A small masked image model, trained from scratch.
Data: 77898 training examples, 41.9 epochs.
Rows from block 4 of the encoder, named by matrix and row number. Rows with one number belong to one attention dimension. Each number is 128 + 32 x the weight over its row's rms, rounded and kept within 0 to 255. All counts start at 0. After the name is the row's rms in percent of the matrix's.
# v: attention value (encoder.blocks.4.attn.v.weight, 160x160), inputs 0-79
# proj: attention output (encoder.blocks.4.attn.proj.weight, 160x160, transposed), outputs 0-79
v.82 101 [140 130  86 121 190 134 192 104 188 112 145 120  93 220 125 152  95 149 154 155 152 141 102  84 121 123 164 126 158 125 127 140 143 114 205 136 143 137 126 157  77 110 125  85 131 115 120 134 126 155 110 135 171 101 113 155 132 147 108  63 133 115 115 146 171  86  62 110 144 113 194 112 134 141  96 154  76 120 129 145]
proj.82 095 [137 169 136 168 114 115  87  80 104 168 110 122 152 121 107 149  98 152 123 136  69 110 131 184 150  69 135 139 106 109  91 120 160 137 109  83 129 127  99 130 107 179 138 172 125  93 187 115 183 112 112 102 199 172 144 117 105 166  61 135 166 126 159 146 111 161 170 199 138  98 107  89  72 153 123 150 201  87  83  82]
v.83 097 [105 113 155 234 127  68 108 139  88 141 194 125 112 109 137 118 159 124 172 153  82 128  61  95 195 121 163 120 101 143 159  73 171 114 177 107 161  61 102 166 165 175  93 129 119 122 173 158 136 108  85 163 126 177 134 117 178 126 104 131 106 113 163 132  79  59 141 149  69 107 116  77 181 160 117 183 152 144 164  85]
proj.83 105 [124  62  96 154 190 133 130 106 116 200 144 126 119 134 172 126 143 132  82  87  70  95 202 115 143 106 197  95 170  35  90 115 153 140 111 106 115 134 157 110 112 149 122 119 145 106  76 140  73 163 165  79 131  91 102 149 154 127 147 129 138  98 133 191 127 149 110 133 105 150 149 203  92 123  88 123  75 105 121 168]
v.84 092 [109  95 128 113 115 171 176  80 128  66 136 109 129 129 120 131 109 152 174  77 115 134 134  99 106  70 144 101 141 175 163 167 113 123 126 138 135 120 174  57 112 133  98  84 128 133 121 107 122 112 115 116 135 109 122 161 174 130 121 175 162 183 156 180 139 123 140  84 155 227 120 110 143 121 113 128 146  91 112 183]
proj.84 099 [154 116 184 109 108  99 115 112  96 200  93 183 150 158 129 133 155 136  71 174 179 130 114 165 124  98  60 121 130 102  80 105 104 144 149 151 145 105  30 106 150 189  91 137  89 117 153 177 111 152  96 138  98 164 124 125 158 190 113  99 128  84 138  80 134  77 150 197 151  96 125 141 112 118 128 155 198 163 124 164]
v.85 103 [105 149 107 119  90 148 140 134 121 114 182  86 143 182 102 138 124 143 113 205 111  74 135 148  72 183 109 120 203  60 100 109 114 117 151 142 127 113 153  76 131  87 120  66 139 160 136 156 113  92 153 117 170 150 164 147 111 188  95 124 122  96  99 143 143 163  93 120 153 139  68 109 102  71 105 165 156 118 135 172]
proj.85 104 [112  91 162 143 107  97 111  88 136 140 122 136 150 111 178  95 190 181 142 122 128 131 151 142 102 117 110 138 148  95 142 156 107  78 105 103  56 110  88 173 132 168 112 138 164 117 133  95 120 142 126 138 153 105 152 139 185  74 166 169 131  90 140 170 174 103 109 198  79 147 167 128 127 143 112  76 111 154  56 112]
v.86 112 [146  89 154  97 105 136 182 154 135 147 162  95 145 147 167 128 104 123 119 120 195 107  58 146 178 147  86  99 132  81 135 127 160  97 119 136  67 123 134 160 125 116  98 109 159 178 177 175 147 120  91 146 139 148 155 158 127 120 131 106 154 127  92 105 147 170  90 116  68 110 213 116 105  99 128 131 148 132 128 124]
proj.86 116 [133 100 167 173 136 122  91 154 149  93 211 158 136  94 161 144 139 144 144 148 102  79 166 139 108  94 126 153  78 102 112 221 149 151 143 149  67 126 106 137 109  84 129  74  82 116  68 143 138 186 118 108 177  85  94 122  99 163  86 144 116 132 165 128  96 157 145 110 131 195 109 124 115 106 119 108 117 107 132 142]
v.87 106 [ 94 180 119 102 106 139 138 168 157 131 180 176 180  95  80 135 153 149 105 133 141  90 157 119 165  77 138 113 110 129 145 139 103 135 172 112 162 113 134  66 100 128 146 122  85  79 148  47 131 168 118 137 139  93 143  90  91  60 121 133 120 157 177  91 125 120 107 120 111 157  87 133  92  45 121 127 169 184 191 115]
proj.87 111 [172 131 163 163 128  84 108 137 174  77 137 121  59 123  82  85 121  92 116 211 147 116 123 112  89 150 141 121 115 127 204 129 163 101 127 166 128 136 115  95 102 132 109 127 197 162  71 140  81 125 147  96 127 188 127 126 149 145 185 120 135 110 126 101  93 167  91 136 122  76 155  73  78 115 136 134 142 113 175  70]
v.88 117 [179 183 171 133 179 137 112 138 181 175 151 112  63 157 139 234 178  79 106 138 159 153 156 114 120 132 138 120 125 136 135 119 153 160  73 147 144 159  54 151 128 140 116  84 176 104  96 140 204 132  95 149  82 132 141 109  85 100 109 172  90 141 139 102  94 102 140 205 142 158 107  93 170  88  98 118 153 191  91 101]
proj.88 119 [ 67 119 118  68 114  47 165  91  54  84 108 139 127  69 102  93  85  95 118 126 150  57 128 105 120 130 162 138 183  94 160 168 114 111 149 127 121 126 143 134 145 113 135 133 124 114 126 165 108 198 127 113 124 107 125 186 121 149 147 104 138 166 115 132 154 137 134  90 132 113 111  65  95 154 155 140 151 118 138  89]
v.89 101 [157  95 115  87 165 193 102  92 145 129 137 151  93  57 143 147 141  79 169 101 160 120 163 153 149  92 124 125 127 143 171 102 127  99  71 153  90 158 165 150  82 135 139  94 187 187 103 124 111 144 110  80 113 172 100 142 179 154 149 137 139 124  91  77  70 123 119  85 134 193 104 120 123 133 131 151 134 140 115 113]
proj.89 104 [120 202  98  44 107  98 151 185 135  95 119 157 149 162 119  99 104 181 154 196 143 108  87 142 122 165 110 116 151 129 113 130  98 159 179 167  86 122 117 106 120 213  86 141   9  61  95 123 113 126 122 132 101 112 152 169 148  94 113 116  92 116 140 147 142 113 132 114 143 155 125 172 170 111 126 106 109 137 124 112]
v.90 106 [160 108 193 131  98 120 113 121 146  83 102 134 129 171 175 108  99  45 104 135 131 113 113 149 107 138 141 170 150 113 145  87  94 194 145 111 190 141 120 177 127 156 125 176 100  92 149 102 212 184  97  94 161 127 122 112 120  85  81  88 109 168 115 172 120 116  80 167 139 142 155 138 171 171 134 114  88 138 135 131]
proj.90 115 [150 132  88 154 122 150 187  95 136 110  89  80 124  77 156 121 139 116 136 157 157 173  72 156 116 133 150 121 144 108 102 101 163 171 112 178 122 123  74 132  97 140 104 141 158 201 155 115 128  71 144 166 193 122  74  97  42 177 114 154 190 164 162 128 125 142 155 140 113 114 134  98  97 133  69 159  89  93  90 141]
v.91 116 [165 125 154 165 177 109 118 159 173 152 121 144 104 207  84 154  79 109 142  94 129 108 147  38 128  80 126  64  41 165 131 112 182 114 154 143 193 102 114 108 103 175 159 122 118 147 123 136 133  77  66 150 126  98 120 153 157  23 135 143 135 118 123 111  79  35 164  96 111  79 126 195 120 110 107 139 114 208 126 115]
proj.91 111 [104 197 160 120 129 163 172 111  72 163 128 150  83 137 109 128  46 125 119 180 121 100 148  90 145 132 129 142 185 126 124  18 118 124 152  85 175 131 180  95 138  97 163 202 157 106 164 193 113 135 129  90 150 122 157 152 146 144 145 104 109  70 142 162 155 118  93  73 148 142 109 109  92  79 159 110 134  94 110  73]
v.92 100 [125  98  99 118 152  86 115 158 133 108 107 192 134 147  79  62 151 121  92 126 134 110 165 113 140 175 128 174 121 173  92 119 126 128 132 132  91 109 167 105 146 133 169 175  78 180 150 109  81 153 170  91 174 109 145 145 146 129 126 111  81  92 121 154 110 137 161 126  91 143 104 125  92 125 125 171 101  41 167 122]
proj.92 099 [166 135 110 189 123 189  85 104 130 149 130 111 160 127 136 157 148 161 112  37  81 102 152 180 159 137 100 119 132 154 147  93 117 197 147 108 142 120 124 147 146 142 154 135 124 122 145  98 109  79  95 104  82 209 114 104 117 106  66 177 181  67 116 142  87 126  74 157 169 154 158 210 142 178  97 107  83 192  85 138]
v.93 087 [ 67 156 125 144  87 155 162 162 139 103 101 153 122  92 135 128  79  83 142 136  84 177 125  68 131 153 123  83 104 114 173 114 143  99 195 132 153  75 138 129 136 116 142 106 153 150 121 161 102 158 114 117  84 169  82  86 154 173 134 128 123  89 146 166 125 145  85 105 118  97 133 142  97 198 127 142  91  85 130  74]
proj.93 099 [120 128 187  89 202 125 110  97 142 100 148 158 161 132 120 148  88 138 153 125 111 173 131 163 115 123 178 161 134 122 159  84 131  84 130 147 174 106 118 147 145 131 122 175  98 169 112 107 138  89 129  97 105  56 123 114 160 124 176 134 128 151 162 129 138 114  93 147 140 153 112 214 159 147  69 106 125 151  78 120]
v.94 093 [132 174  99 147 190  95 141  93 147 161  53 147 180  71 129  70 107 148 146  64 153 147 108 158 164  89 145  72 104  73 170 133 110 149  79 148 163  95 141 130 110 109  98 173 148 148  97 116 176 163 140 117 102 117 141 172 171 114 107 145 142 137  97 100 118 196 138 133 128 172 122 119 169 126 149 142 144  93  97  59]
proj.94 101 [111 128 109 111 170 138 174 152 148 109 151 119  82  89 123 141  89 123 130 147 125 160 107 158 117 173  41 160 106 145 106 173 176  81  91  95 135 130 228 136 149  92 121 151 121 102  65 184 140 112  93 118 140 192 139  97 110 120 164 107 128 139 133 105  67 186 110 142  86 183 108 166 100 147 143 179 131 102 145 166]
v.95 099 [121 115  50  73 174 182 141 132 125  53 160 124 102  88 207 150 150 172 139 108 166 131 133 136 119 131 119 160 164 120 136 113 135  81 124 152 147 127 122 189  84  79 155 102 116 110  63 160 165 126 158  86 169 110 126 134 120 122 130 159 124 112  95 129 145 195 157 208 116 115 174 137 135 115 130 145 124 121  93 119]
proj.95 095 [ 94 152 160 130 117 133  88 111 123 129 130 168 163  76  83  91 118 131  99 105 117 107 129 153 139 168 104 115 105 141 120 142  63 181 171 137  42 124 109 134 143 100 127 124 125  69 128  72 166 149 130 158  94 101  99  79 106 168 104 141 138 101 100 166 141 120 127  80 111 131 211 177 133 131 144 135 120 106 148 127]
v.96 106 [ 96 134 131 150 104  97 113 125 154 158 163 112 150 138 163 136 105 103 117  69 144 135 120 133 190  79  81 102 150 132 130  61 126  92 165 106 181  88 127 105 148 175 139 136 167  85 133 159 131 176 152 110 147 130 190 123 137 131  67 134  97 128  85  98 147 139 149 202 142 104  96 151 107 188 112  97 176 209 107  99]
proj.96 103 [143 110 141 108 134 136 154 118 112 107 107 141 130 101 102 104  63 110 113 139 128 100 145  90  94 141  67 144 143 122  74 150 166 142 150 120 113 145  91  88 135 104 163 152  92 157  55 191 106 141 118 134 153  75 232 145  98 143 192 175 169 130 127 146 133 156  91  99 157 132 142 124 174  57 112 170  65 173 194 121]
v.97 098 [165 158 113  93 140  79 105 107 164 160  87 137 119 170 121 190 114 117 168 125 130 147  97  80  87 175 114 109  72 114 121 127 182 146 133 163 112 122  88 143  91 219 107 132 116 136 132  83  92  83  95 112 137  90  66 145 123  82  85 153 184 146 118 100  82 122 129 115 196  96 125 139 117  94 116 131 169 177  90 128]
proj.97 089 [159 134 165 111 160 159 138  98 137 147  94  76 104  94 123  86 151 130  89 124 116  84 146  80 139 150  93 127 119 126 135  84 101  93  82 114 140 128 159 172  87 102 154 160 196 134 114 148 136  68 154 153 219  71 106 100 123 149 155 151  77  81 101 196 102 178  79 118  72 138  92 146 102 108 179 112  88 156 168 118]
v.98 082 [126 189  73 143 104 133  88 131 158 156 147 173 147 103 144 127 184 158 163 122 140 149  79  61 112 133 145 135 121 147 151 127  52 109 162 191 127 125 146 122 102  89 154  73  91 163 110 146 144 134 124 113 130  94  80  96 156  89 138  95 147 110 136 109 126 137 108 139 132  88 135 114 107 201 148 119 128 118  77  78]
proj.98 084 [136  53 166  61  87 138 107  99 148 143 136  63 145 142  84 156 146 111 130 137  72 123 113 137 141 108 164 152  82  86 201 153 149 107  80 116 104 159 116  96 133 176 126 146 152 127 157 134  89 116 146 115  97 195  91 126 146 157 196  84 131 122 157 134  93 119 194 113 128 174 134 152 131  89 112 151 117 130 180  93]
v.99 106 [102  66 112 207 141 110 177 141 115  95  53 135 123 138  84 114  89 115 110  91 142 103 135 109 154 107 108 185 185 139  99 103 172 106 151 101 130 153 157  82  78  90 166 137 123 106 126 134 201 255 114 170 152 112 118  95 138 113  90 102 151 135  85 168 139 200  89 111 163 112 136  91 108 144 129 131 113 101 116  99]
proj.99 107 [109 112 139  52  98 149 123 137 157 169 136 138 177 126 126  50  75 153 125 144 134  22 170 192 158 173 142 155 101 116 159  60 124 173 160 148 161 126 129 126 132 125 118 151 154 111 133 133  70  73 158 164  81 106 140 109 147 214 108 119 135 119 180 126 118  75 100 130 151 140 137 143 118 134  95 124 172 142  90 118]
v.100 098 [142  99 116 104  83 100  86 149  98 233 130 145 120 105 120 139 165 103  91 152 145  64 129 112 177 108 183 107 117 174 156 122 134 131 114 192 102 151  86 204  72  66 116  63 160 117 113 106 109 160 121 105 194 139 140 150  98 115 126 109 148  77 114 113 151 112 120 131 156 101  67  91 122 126  69 106 175 114 149 160]
proj.100 086 [103 144 130 191 141 178 171 109  93  97 205 122 122 120 139 113 131  94 152 104 140 102 136 115 168 145  83 135 189 138 111 117  99 108 161  74  89 130 158 157 166 156 119 110 125 164  65 162  89 135 174 125  82 177 103 109 145 105 141 151 116 140 104 149 136 140 138 174  66 197 195 164 155 149 179 155 121  91 206  97]
v.101 090 [113 138 100 102 120 102 145 158  72 103 148 138 176  98 153  84 120 163 193 177 141 152 115 123 163 101 130 132 156 163 157 202 129 158 134  94  84 111 169 122 140 174 150 149  85  81 111 140 171 152  80  81 128  90 119 138 100 196  77 130 127 117  76 139 144  71 194 154 126 174 144  55 126 121 125 107  76  70 121 127]
proj.101 083 [ 87 117 121 134 155  53 106 140 113 191 149 129 188 158 192 121 115 119 142 123 167  42  98 131 107 133 149 126 148 184 118 119 140  78 127 127 152 103 126 131 117 106 125 178  63 126 131 167 160 144 137 139  70 190 138 163 178  75 125  66  85 124 130 167 154 132  60 123 139  62 114 163 121 109  90  77 176 157 136  79]
v.102 094 [136 123 152 141 122 144 103 138  62 207  78  89 123 137 142 126 170 139  97 128  59  82  83 133 144 160 152 134 135 147 132 151 132 106 117 169 119 176 145 188 152  96 128 134 122 115 128  98 130 122 103 139 148 164 140 118 121  94 187 183 136 178  65 100 143 138  86 196 103 113 110 183 119 165 150  58 153 188  98 147]
proj.102 095 [160 142 116 148 157 160  95 179 124 130 133 213  78 125  74  70 154 122 123 136 198 119 138 132 110 121 120 172 153 124 103 161 175  99 114 142 170 105  34  92  95 146 114 117  78 106 139 137  88 124 130 101 121 164 163  97  63 104 103 119 136  79 118 135 146 137 121 124 157 182  99 121 153  99 127 139 130 155 126 147]
v.103 102 [108 184 124 144 122  93 156 135 162 140 136 138 112 135 137 124  98 147 152 157  90  81 134 125 108 164 151 140 172 119 103 113 137 121 138 125  90 102 104 102  89 154 142  89  92  88 191 111  79 115 164 134 187  51 143 146 112 103 188 105 151  69 183 129 201 105  98 106 118 138  60 128 107 204 104 139 115  61 170 141]
proj.103 108 [140 111 132 177 123 187 121 120  80 157 152 117 158 159  50 148  63  88 130 138 105 160  41  81 123 141 136 100 120 128  89 147  80 125 107  93 160 127 129 169 189 124 117 141 193 169 170 122 113 130  76  67 121 200 189 122 117 110  98 167 177  91 120 118  71 104 116 200 126 163 183 176 174 115 135 135 126 164 158 112]
v.104 107 [104 170 151 192 153 151 127 135 174 167 161 156  86 167 136 159 196 112 125  84  57 151 130 113 133 115 116 136  61 193 125 147 116 118 116 129 133 117 108 164  41 131  99 155 104 128 128 190  95 119 182 142 102  69 127 123 142  97  94 110 204 134 124 127 113 135 149 144 130  86 184 100 138 144 142 131 126  99 143  78]
proj.104 116 [110 128 109 112 137 126 178 111 130 146  86  94 181 127  99 125 113 112 126 123 148  95 132  74 128 106 132 124  93 144 177 165 132 168 147 120 153 105  96 107 106 136  89 132 128  69 184  19 159 159  92 176 124 219  86  83 121 147 136 123  87 131  77 193 117 145 152 105 123 172  95 170 191  88 211 116  80 139  76 139]
v.105 103 [117 155 154 111 170 160  91 100 107 118 130  94  94  95 154  80 106 114 128 162  41 113 130 118 138 125  92  89  95 100  95  86 132 101 101 197  80 167 109 129 100  89 132 158 135 141 125 157  87 150 167 115 182 124 136 134  60 147 140 136 106 157 172 161 152 113 136 142 144 140  97 123 104 184 180 130 104 133 108 153]
proj.105 109 [149  98 135 173  76 146 160  56  90 163 103 123 125 118 134 134 121 203 101 141 138 153 132 139 141 113  83  86 168 116  95 157 107 172 132 131 186 115  54  53 153 184 113 125 187 127 158 100  74  58 165 163 124 153 141 134 124 144 116 149 105 125 116 118  68 147 123 129  81 154 177 129 196 149  96  95 112 175 102 157]
v.106 092 [169 137 129 158 119 131 183  83 173 118 153 113 121  97 152 108 160 132 142 132 124 124 193  56 133 130 146  55 146  87 145  79 132 155 144 142 119 123  83 219  79 184  53 118 116 155 112 167 137 121 129 119 141 161 129 154 157 136 151  87  71 124 134 106 104 143 122 122 140 114 110 179 111 125 145 169 170 117  82 175]
proj.106 084 [107  88 101  89 122 133 138 140 146  82 140  97 101 110 127 126 113  90 113 110 109 194 132 118 122 110 144 155  65 157 121 132 114 122 129 140 110 117 149 153 172 130  92 134 186 157 137  69  84 133 167 208 137 171  51 175 135 131 133 141 184 112 192 138 158 111 164 119  99 136 129 110  79 114 162 138  68 110 103 104]
v.107 102 [176 158 103  92 118  42 127 126 165 105 145  73  93  67 134  78 161 185 110 137 133  70 105 114 108 167 166 143  76 128 156 154 100 131  81  92 158 111  57  79 153 185 168 200 132 114 147 150 103 147 100  54 112 169 123 120 157 129 115 195  77 112 117 183 108  59 140 117  81 142  62 176 130 169 114 128 136  84 148 134]
proj.107 093 [159  73 138 136 167 214 183 154 102 168 137 160 172 171 178 159 104  87 126 148 117 178 104 174 132 157 127 149 196 180 132  73 192  55 163 163 162 147 152 151 133  83 131 122 136 181 144 162 120 129 107 128 112 168 116  81  69  80 169  93 134 156 154 126 153 187 118 108  88 120 159 161 108 146 106 171 111 138 115 144]
v.108 091 [108 202 171  97 133 117 107 147 150 122  89 133 165 101 113 124 178 166 132 119 123 137 180 148 173 107 199  86 118 161  65 119 121 142 114 194 170 147 128 125 144 135 126 109  95 107 116 139 108  99  98  74 168  68 142 186 126 144 159  99 132  83 119  72 123  82 119 100 171 126 153 120 165 138 120  37 174 139 126 157]
proj.108 089 [173 136 125 151 173 118 128 108  89 192 129 139  80 146 145 123 135  85 127 152 174 177 169 156  90 123  41  92 113 122 149 184 102  85 136 106 122 140 126 157  75 164 139  90 129 136 120 143 122 115  98 151 151 152 142 138 107 101  85 116 109  84 147 142  54 111 111  81 170 149  70 102 157 158  40 179  70 189  86 109]
v.109 097 [102 108 151 132 142  69 167 163 145 144 162  87 146 176 108 158 140 140  82 141 166  87 152 115 147 141 121 150  79 166 129 142 121  98  77 131 147 162 159 129 121  96 133  96 134 137  86  60  82 130  58 188 120 119 138  84 110 172 116 133 131  81 163 127 123 115 162 127 115  61  82 120 153 190 146 149 139  56  84 165]
proj.109 093 [109 106 154 124 120 157  52  95 100 122 105 139 112  44 143 135 157 128 145  97  94 158  74 134 122 153 101 124 180 117 121 158 153 111 170 156  71 122  96 104 151 171 123  73 169 129 147 175 117 207 165  91 107 174 134 126 123 140 113  58 111 149 105 129 119  90  70 115  78 161 211  80 110 163 173 128 151 143 129 133]
v.110 100 [162 190 152  66 112 112 130 101  98 161  82 116  69 101 154 169 100 111 133 107 177 124 114 121 112 137 104  64 111 145 142 140 168  69 108 166 105 108 103 133  99 134 126 127 163 196 140 117 103 131  89 115 127  62 142 172 130 179 135 169 181 139  48 134 137 128 102  78 131 102 166 167  82  92  87  86 152  93  66 104]
proj.110 094 [124 149 138 155 108 140 146 139 167 162 128  95 129 148 157 104 152 153 157 154 114  77 123 142 121 155  89 156 149  93 122 152 116 101 140 129 141 144 123  98 124 144 169 114 126  98 119 136 109 132 103 109 126 212 164 110 128 133  90 124  78 119 168 142 119 211 124 144 169 158 110  85 142 124 234  97 106 105 148 178]
v.111 098 [167 106  82 110 155  96 167  40  79  56 129  70 165  87 104 133 202  99 142 108 154 121 153  75 176 111 105 120 144 147 144 113 151  99 111 146 145 144 164 165 181 107  96 119 109 128 108 152 106 184 114 123 150 117 126 116 132 128  98 120 155 189 161 138 123  85 100 103 172 126  91 173 116  74 119 126 142  84 189 117]
proj.111 098 [ 66 154 142  94 103 120 144 119 178 115 141  98 104  95 129 123  86 149 127 141 139 110 205 179 122 200 124 131  87 165 153 150 152 178 152 126 126 157 161 132 122 147 141  88 130 159 128 163 109 118 145 172 110 151  53 141 101 175  71 120 124  79 130  81 128 126 139  62  97  75 131  37 125 184 177 144 127 104 164 106]
v.112 097 [128  98 113 120 116 169 127  82 122 156 127 147 109 117  93  89 108 111 100 113 151 144 105 112  92 103 120  91 160 141 143 146  60 101 179 185  67 124 135 164 125 185  41 133 122  91 143 144  89 117 140 131 113 172 193 143 101 141 141  85  83 106 120 163 149 146 169  68 142 126 187 126 199 167 180 194 137 148  81 132]
proj.112 093 [139 127 139 142 122  91 115 142 179 156 118 106 159 156 126 190 167 146 160 166  89 159 153 136 133 136 210 115 103  92 143 143 131 178  97 135  98 130  87  78 182 118 127 111  78 159  91 116 164 172  76 121 157  89  89 117 167 138 148 199 170 151 108 101 120 116  68 200  50 154 130 147  70 101  91  74  92 149 112  95]
v.113 094 [183  53 140  80 151 108 172 147 123 209 143 110 156 132 122 108 112 114  91  87 167  89 165  90 149  57 158 117  89 178 202  88 153 128  98 127 156 142 116 133 142 118 154 121 174 168 123 117 107 132 129 146  78 179  92  97 159  79 116 163  86 123 155 128 113 122 152 159  84 176 138 124 145 138 138  94 126 115 121 101]
proj.113 100 [ 94 173  86 153 149  96 128 124 147 118  97 124 113 129 158 167 217 127 146 146 142 152 151 140  81 121  87 125 110 156 111 102 184 163 161 139 101 114 170 107 179 125 148 107 107 124  87 102  41 120 168 164 156  51  42 152 114 155 105 120 117 151 145 148 104 118 136 144  87 126 151 153 174 137 163 191 132 127  90  97]
v.114 097 [ 81 100 171 107 105 109  71 135 146 126 147 113 130 178  73 166 158 156 110 148  83  98 133 228 133 133 141 110  96 117  87 213 165 151 102 134 104  92 220 163 123 148 139 105  84  79 116 113 114 144 158 125 131 112 143  78 104  86  93 127 153 115 107 176 196 197 110 106 135 122 129 135 117 102 169 102 111 137 156 147]
proj.114 100 [122 190  92 173 141 121 123 109 100 110  85 115  82 127  49 119 127 115 155 164 156 106  75  66 118 111  96 157 151 144 140  78 102 129 114  97 176 118  77 120 120 135 114  92 150  52 120 167 112  47 149 105 137 135 127 160 112 154 170 120 156 133 143 163 141  83 103 131 175 141 141 150 153 120  45 165 162  92 126  98]
v.115 095 [153 155 175 170  98 140  47 121 139 110 110 185 107 172 175 138 104 139 119 147 129  78 120 117 146 194 154 139  71 121 172  98  82 105 110 146 127  98 144 145 136  94 117  66 107  31  79  79 172  36 109 170 126 150 111 105 107 111 188 102 163 129 114 139 117 157 147 115 104 187 167 109 177 169 177 184 152 146 100 133]
proj.115 093 [ 87 100  63  86 124 160 132 141 117 124 115  86 119 133  33 140 192 114 139 117 119 166 163 132 136 108 144 152 100  86  85 145 136 114  74 117  86 132 142 143 176 139 148 166  91 141 130 153 136 126 110  89 175  70  86 155 208 140  78 117 172  37 138 138 110 126 116 179 103 112 114 120 107  93  85  97 153 180 100 126]
v.116 101 [ 76  94  85 151 131  99 177 108 125 148 140 121 157 135 163  90 122 130 177 177  85 115 139 100 107 132 137 159 114 123 122 136  86 107 140 132 105 150 137 142 116 108 104  40 151 115 109 153 160 100  99 146 164 126 110 181 176 135 166 103 144 113  95 120 134 162  94 157 131 116  91 134 149 115  96  89 181 124 121 126]
proj.116 093 [ 80 166 133 142  99 152 105 119 113  98 172 112  77 115 120 153 133  77 125  72 160 140  94 148 181 147 118 144 138 127 125 125 115 206 150 144 110 145  74 118 169 112 118 142 133 118 102 108 123 139 137 113  87 129 134 154 159 146  94 155 151  87 156 155 179 132 134 136 127 102 142  93  67 151 142 162 199 119 128 187]
v.117 107 [106 103 123 157 158 102  85 193 134  75  99 182 170  96 126 147  86 181 142 123 180 128 147  84 127 149 130 153  91  97 123 128 104 137 124 111 120 176 188 167 161 190 131 114 168 102 116 107 174  91 160 105 121  84 153  82 174 123  93 128 149 136 149 144 110 102  96 130 111 129 109 132 127 154 118 119 161 131 166 134]
proj.117 090 [155 121 145  90 155 186 135  64  59 124 127 136 114 126 154 108 170 174 129 113 121 114 140 192 121 122 133 133 123 104 116 194 118 130 110  88 104 128 169 138 105  86 100 151 171  81  60 165 121 131 142  97 120 130  71 158 160 110 115 122 120  99 139 165 204  86 177 161 108 139 144  54 117 147 108 138 108  92 112 110]
v.118 096 [188 132 129  81 103 118 122 146 116  95 141 100 182  67 143 133 146  74 195 167 179  87 157 147 116 134  85 205 143  94  96 117 122 172  83  92 168 173 153 123 154 113 148 152 124 109 190  96 150  80  54  88  83 169 107 138 172 154 151 124 171 147 153  93 164  98  59 117  99 154 131 169 135 198 124  95 148 119 185 113]
proj.118 096 [125 166 126  93 155 105 119  81 107 131 163 175 127 102  63 101 121 196 121  97 149 131 139 192 127 171 203 120 103 150 147 143 126 102 105 104 116 131 137 157 156 104 125 161 166 140  87  97 171 150 174 122 142 122 126 159 109  95  90  95 150 128 108 176  93 111 113 120 147 119  89  82 115  94  82 139  13 132 186 119]
v.119 098 [ 82 139 165  99 153 193 120 104 163 128 117 185  98  80 143  74 147  42 179 111 134  96 130  90 171 142  83 182 153 115 156 101 106 111 137 199  83 123  91  98  84 110 130 150  83 165 122 158 165 154 145 110  45  97 113 153 111 124 116  71 173 114  98 115 116 145 137 133 124 170  73 138 143 123  99 131 154 130 104  89]
proj.119 099 [ 77 122 110  77 146  94 149 198 134 104 178 130 177 163 148 128  82 122 129 155 105 103  89 170  89  77 186 116  97 185 117 122  91 127 134 127 187 125  89  95  98 132 136 119 136 152  89  77 173 196  88 166 162 131 100 111 166 191 174 131 100 150 138 107 123 141 113 104 111 159 172 155 172  72  85 138 108 154 148 142]
v.120 087 [150 168 162  97 148 135  84 165 139  96 123  96 100 117 133 165 111  74 182  83 147 145  97 125  65 179  88 120 123 120 156 123 121 118 100 143 105 149 110 127 120 135 141 173 125 134 180 132 158  52 178 158  45 164 176  97 121 166 132 156 131 108 114 113 156  68 127 120  92 109  95 119  66 140  75 153 136 129 182 128]
proj.120 089 [ 99 122  59 142 116 142 169 129  87 127 119 150 126 109  79 147 116 156 125 146 138 132 120  86 175 155 148 184 174 168 106 157 181 155 134  65 110 108 162 133 166  80 105  96 158 120 154  69 189 169  86 132 152 141 161 139 134  79 128  93 158 182 135  77 162 167 133 104 114 119 112 116 171 111 147 118 153 170 161  89]
v.121 099 [170  54 174 115 151 164 118  65 128 166 136 116 159 124  92 148 213 133 127 151 159 116 121 114  80  89 142  97 103 127 137 124 116 157 180 161 100 130 118 157 160  97 135  60  89 149 141  84 102 140 142  92  67 156 126 100 132 154 146 105 127 142 141 157 160 207 113 179 114 148 112 127 137 196 157 186  73 154  91 166]
proj.121 088 [170 121  75 132 100  99  94 119 170  95 107 121 135 193  86  87 108 187 139  55 130 165 136 130 139  57 127 147 136 130 144  99 142 102  82 124  64 132  93 165 136 180 119 135 169 118 147 163  80 158 163 159 155 161 115 121 129 106 136 114 133 133 121 117  83  47 167 127 126 117 181 159 114 101 119  77 128 146 139  58]
v.122 084 [ 76 144 107 156 156 134 164 162 139 136 116 115  77 196 129 132 101 125 143 137  91 177  80 152 140 155 136 173 178 137  75 114 115  52 103 115  84 209 122 118 137  87 110  64 144 144 119  89  74 115  89 128 172  98 122 140 121 137 123 145  78 160 125 107 104 121 104 141 152 123 116 105 172 143 111 123 147 118 138 184]
proj.122 087 [144 115 110  93 171 163 138 117 139 161 145 175  92  44 156  96 142  91 110 113 141  96 131 105 126 149 132 117 123  84  82 159  80 164 221 105 138 130 118 106 198 104 122 166 151 112 174 117 110 124 184  91 112 118 161  90 109 150  97 171 125 103 109  98 130  99 155 166 129  95 182  71 118 181 138  93 155 149 154 119]
v.123 102 [121 210 111 152 127 140 141 103 165 115 142  85 134 163 163 192  98  98 121 122 172 120 167 158 164 203 126  98 119 184 127 116 145 110  79 114  98 139 115 119 133 171 160  44 127  77 144 173  98 115  90  95 140  98  94 149 123 222  91 157  99 161 126 153 124 132 119 122 137 172 130 118  96 140 136  69  75 116 131 125]
proj.123 093 [118 115 121  54 177 119 105  68 118 160 124 111 125  73 134  71 162 103 145 147 131 104 127  92 154 155 125 139 143  18 116 136 123 139 195 122 110 156 149 152 175  94 125 156 138 164 166 143 158  83  93 114 173 116 182 178  88  60 116 105 208 128 134 170 163 174 140  94  84 105  59 107 144 130 117 167 159 134 187 103]
v.124 106 [140 140 179 103 119 100 149 139 155 157  82  99 140 239 110 145  98 122 104 170 138  86 154 101 131 167  84 155 111  78  80 116 100 160  85 168 103 200 109 112 195 166 137 131 143 119 100  56 149 133 167 148 124 111 130 151  75  78 103 103 130 131 172 129 135 148 104 138 158 158 133 127 108 125 135 141  86 110 150 120]
proj.124 101 [140 141 139 132 128 114  42 129 149 121 161 174 178 126 145 175 155 116 162 109  99 121  65 156 147  60 188 128 122 195 117 120 155 154  93 145  99 157 111 181  67 103 137 128  66 184 136 167 125 136 122 125 151  76 110 122 112 121 161 158 131 162 151  74 118 130 152 119  67 128  96 121  97 102 109 150 160 114  99 121]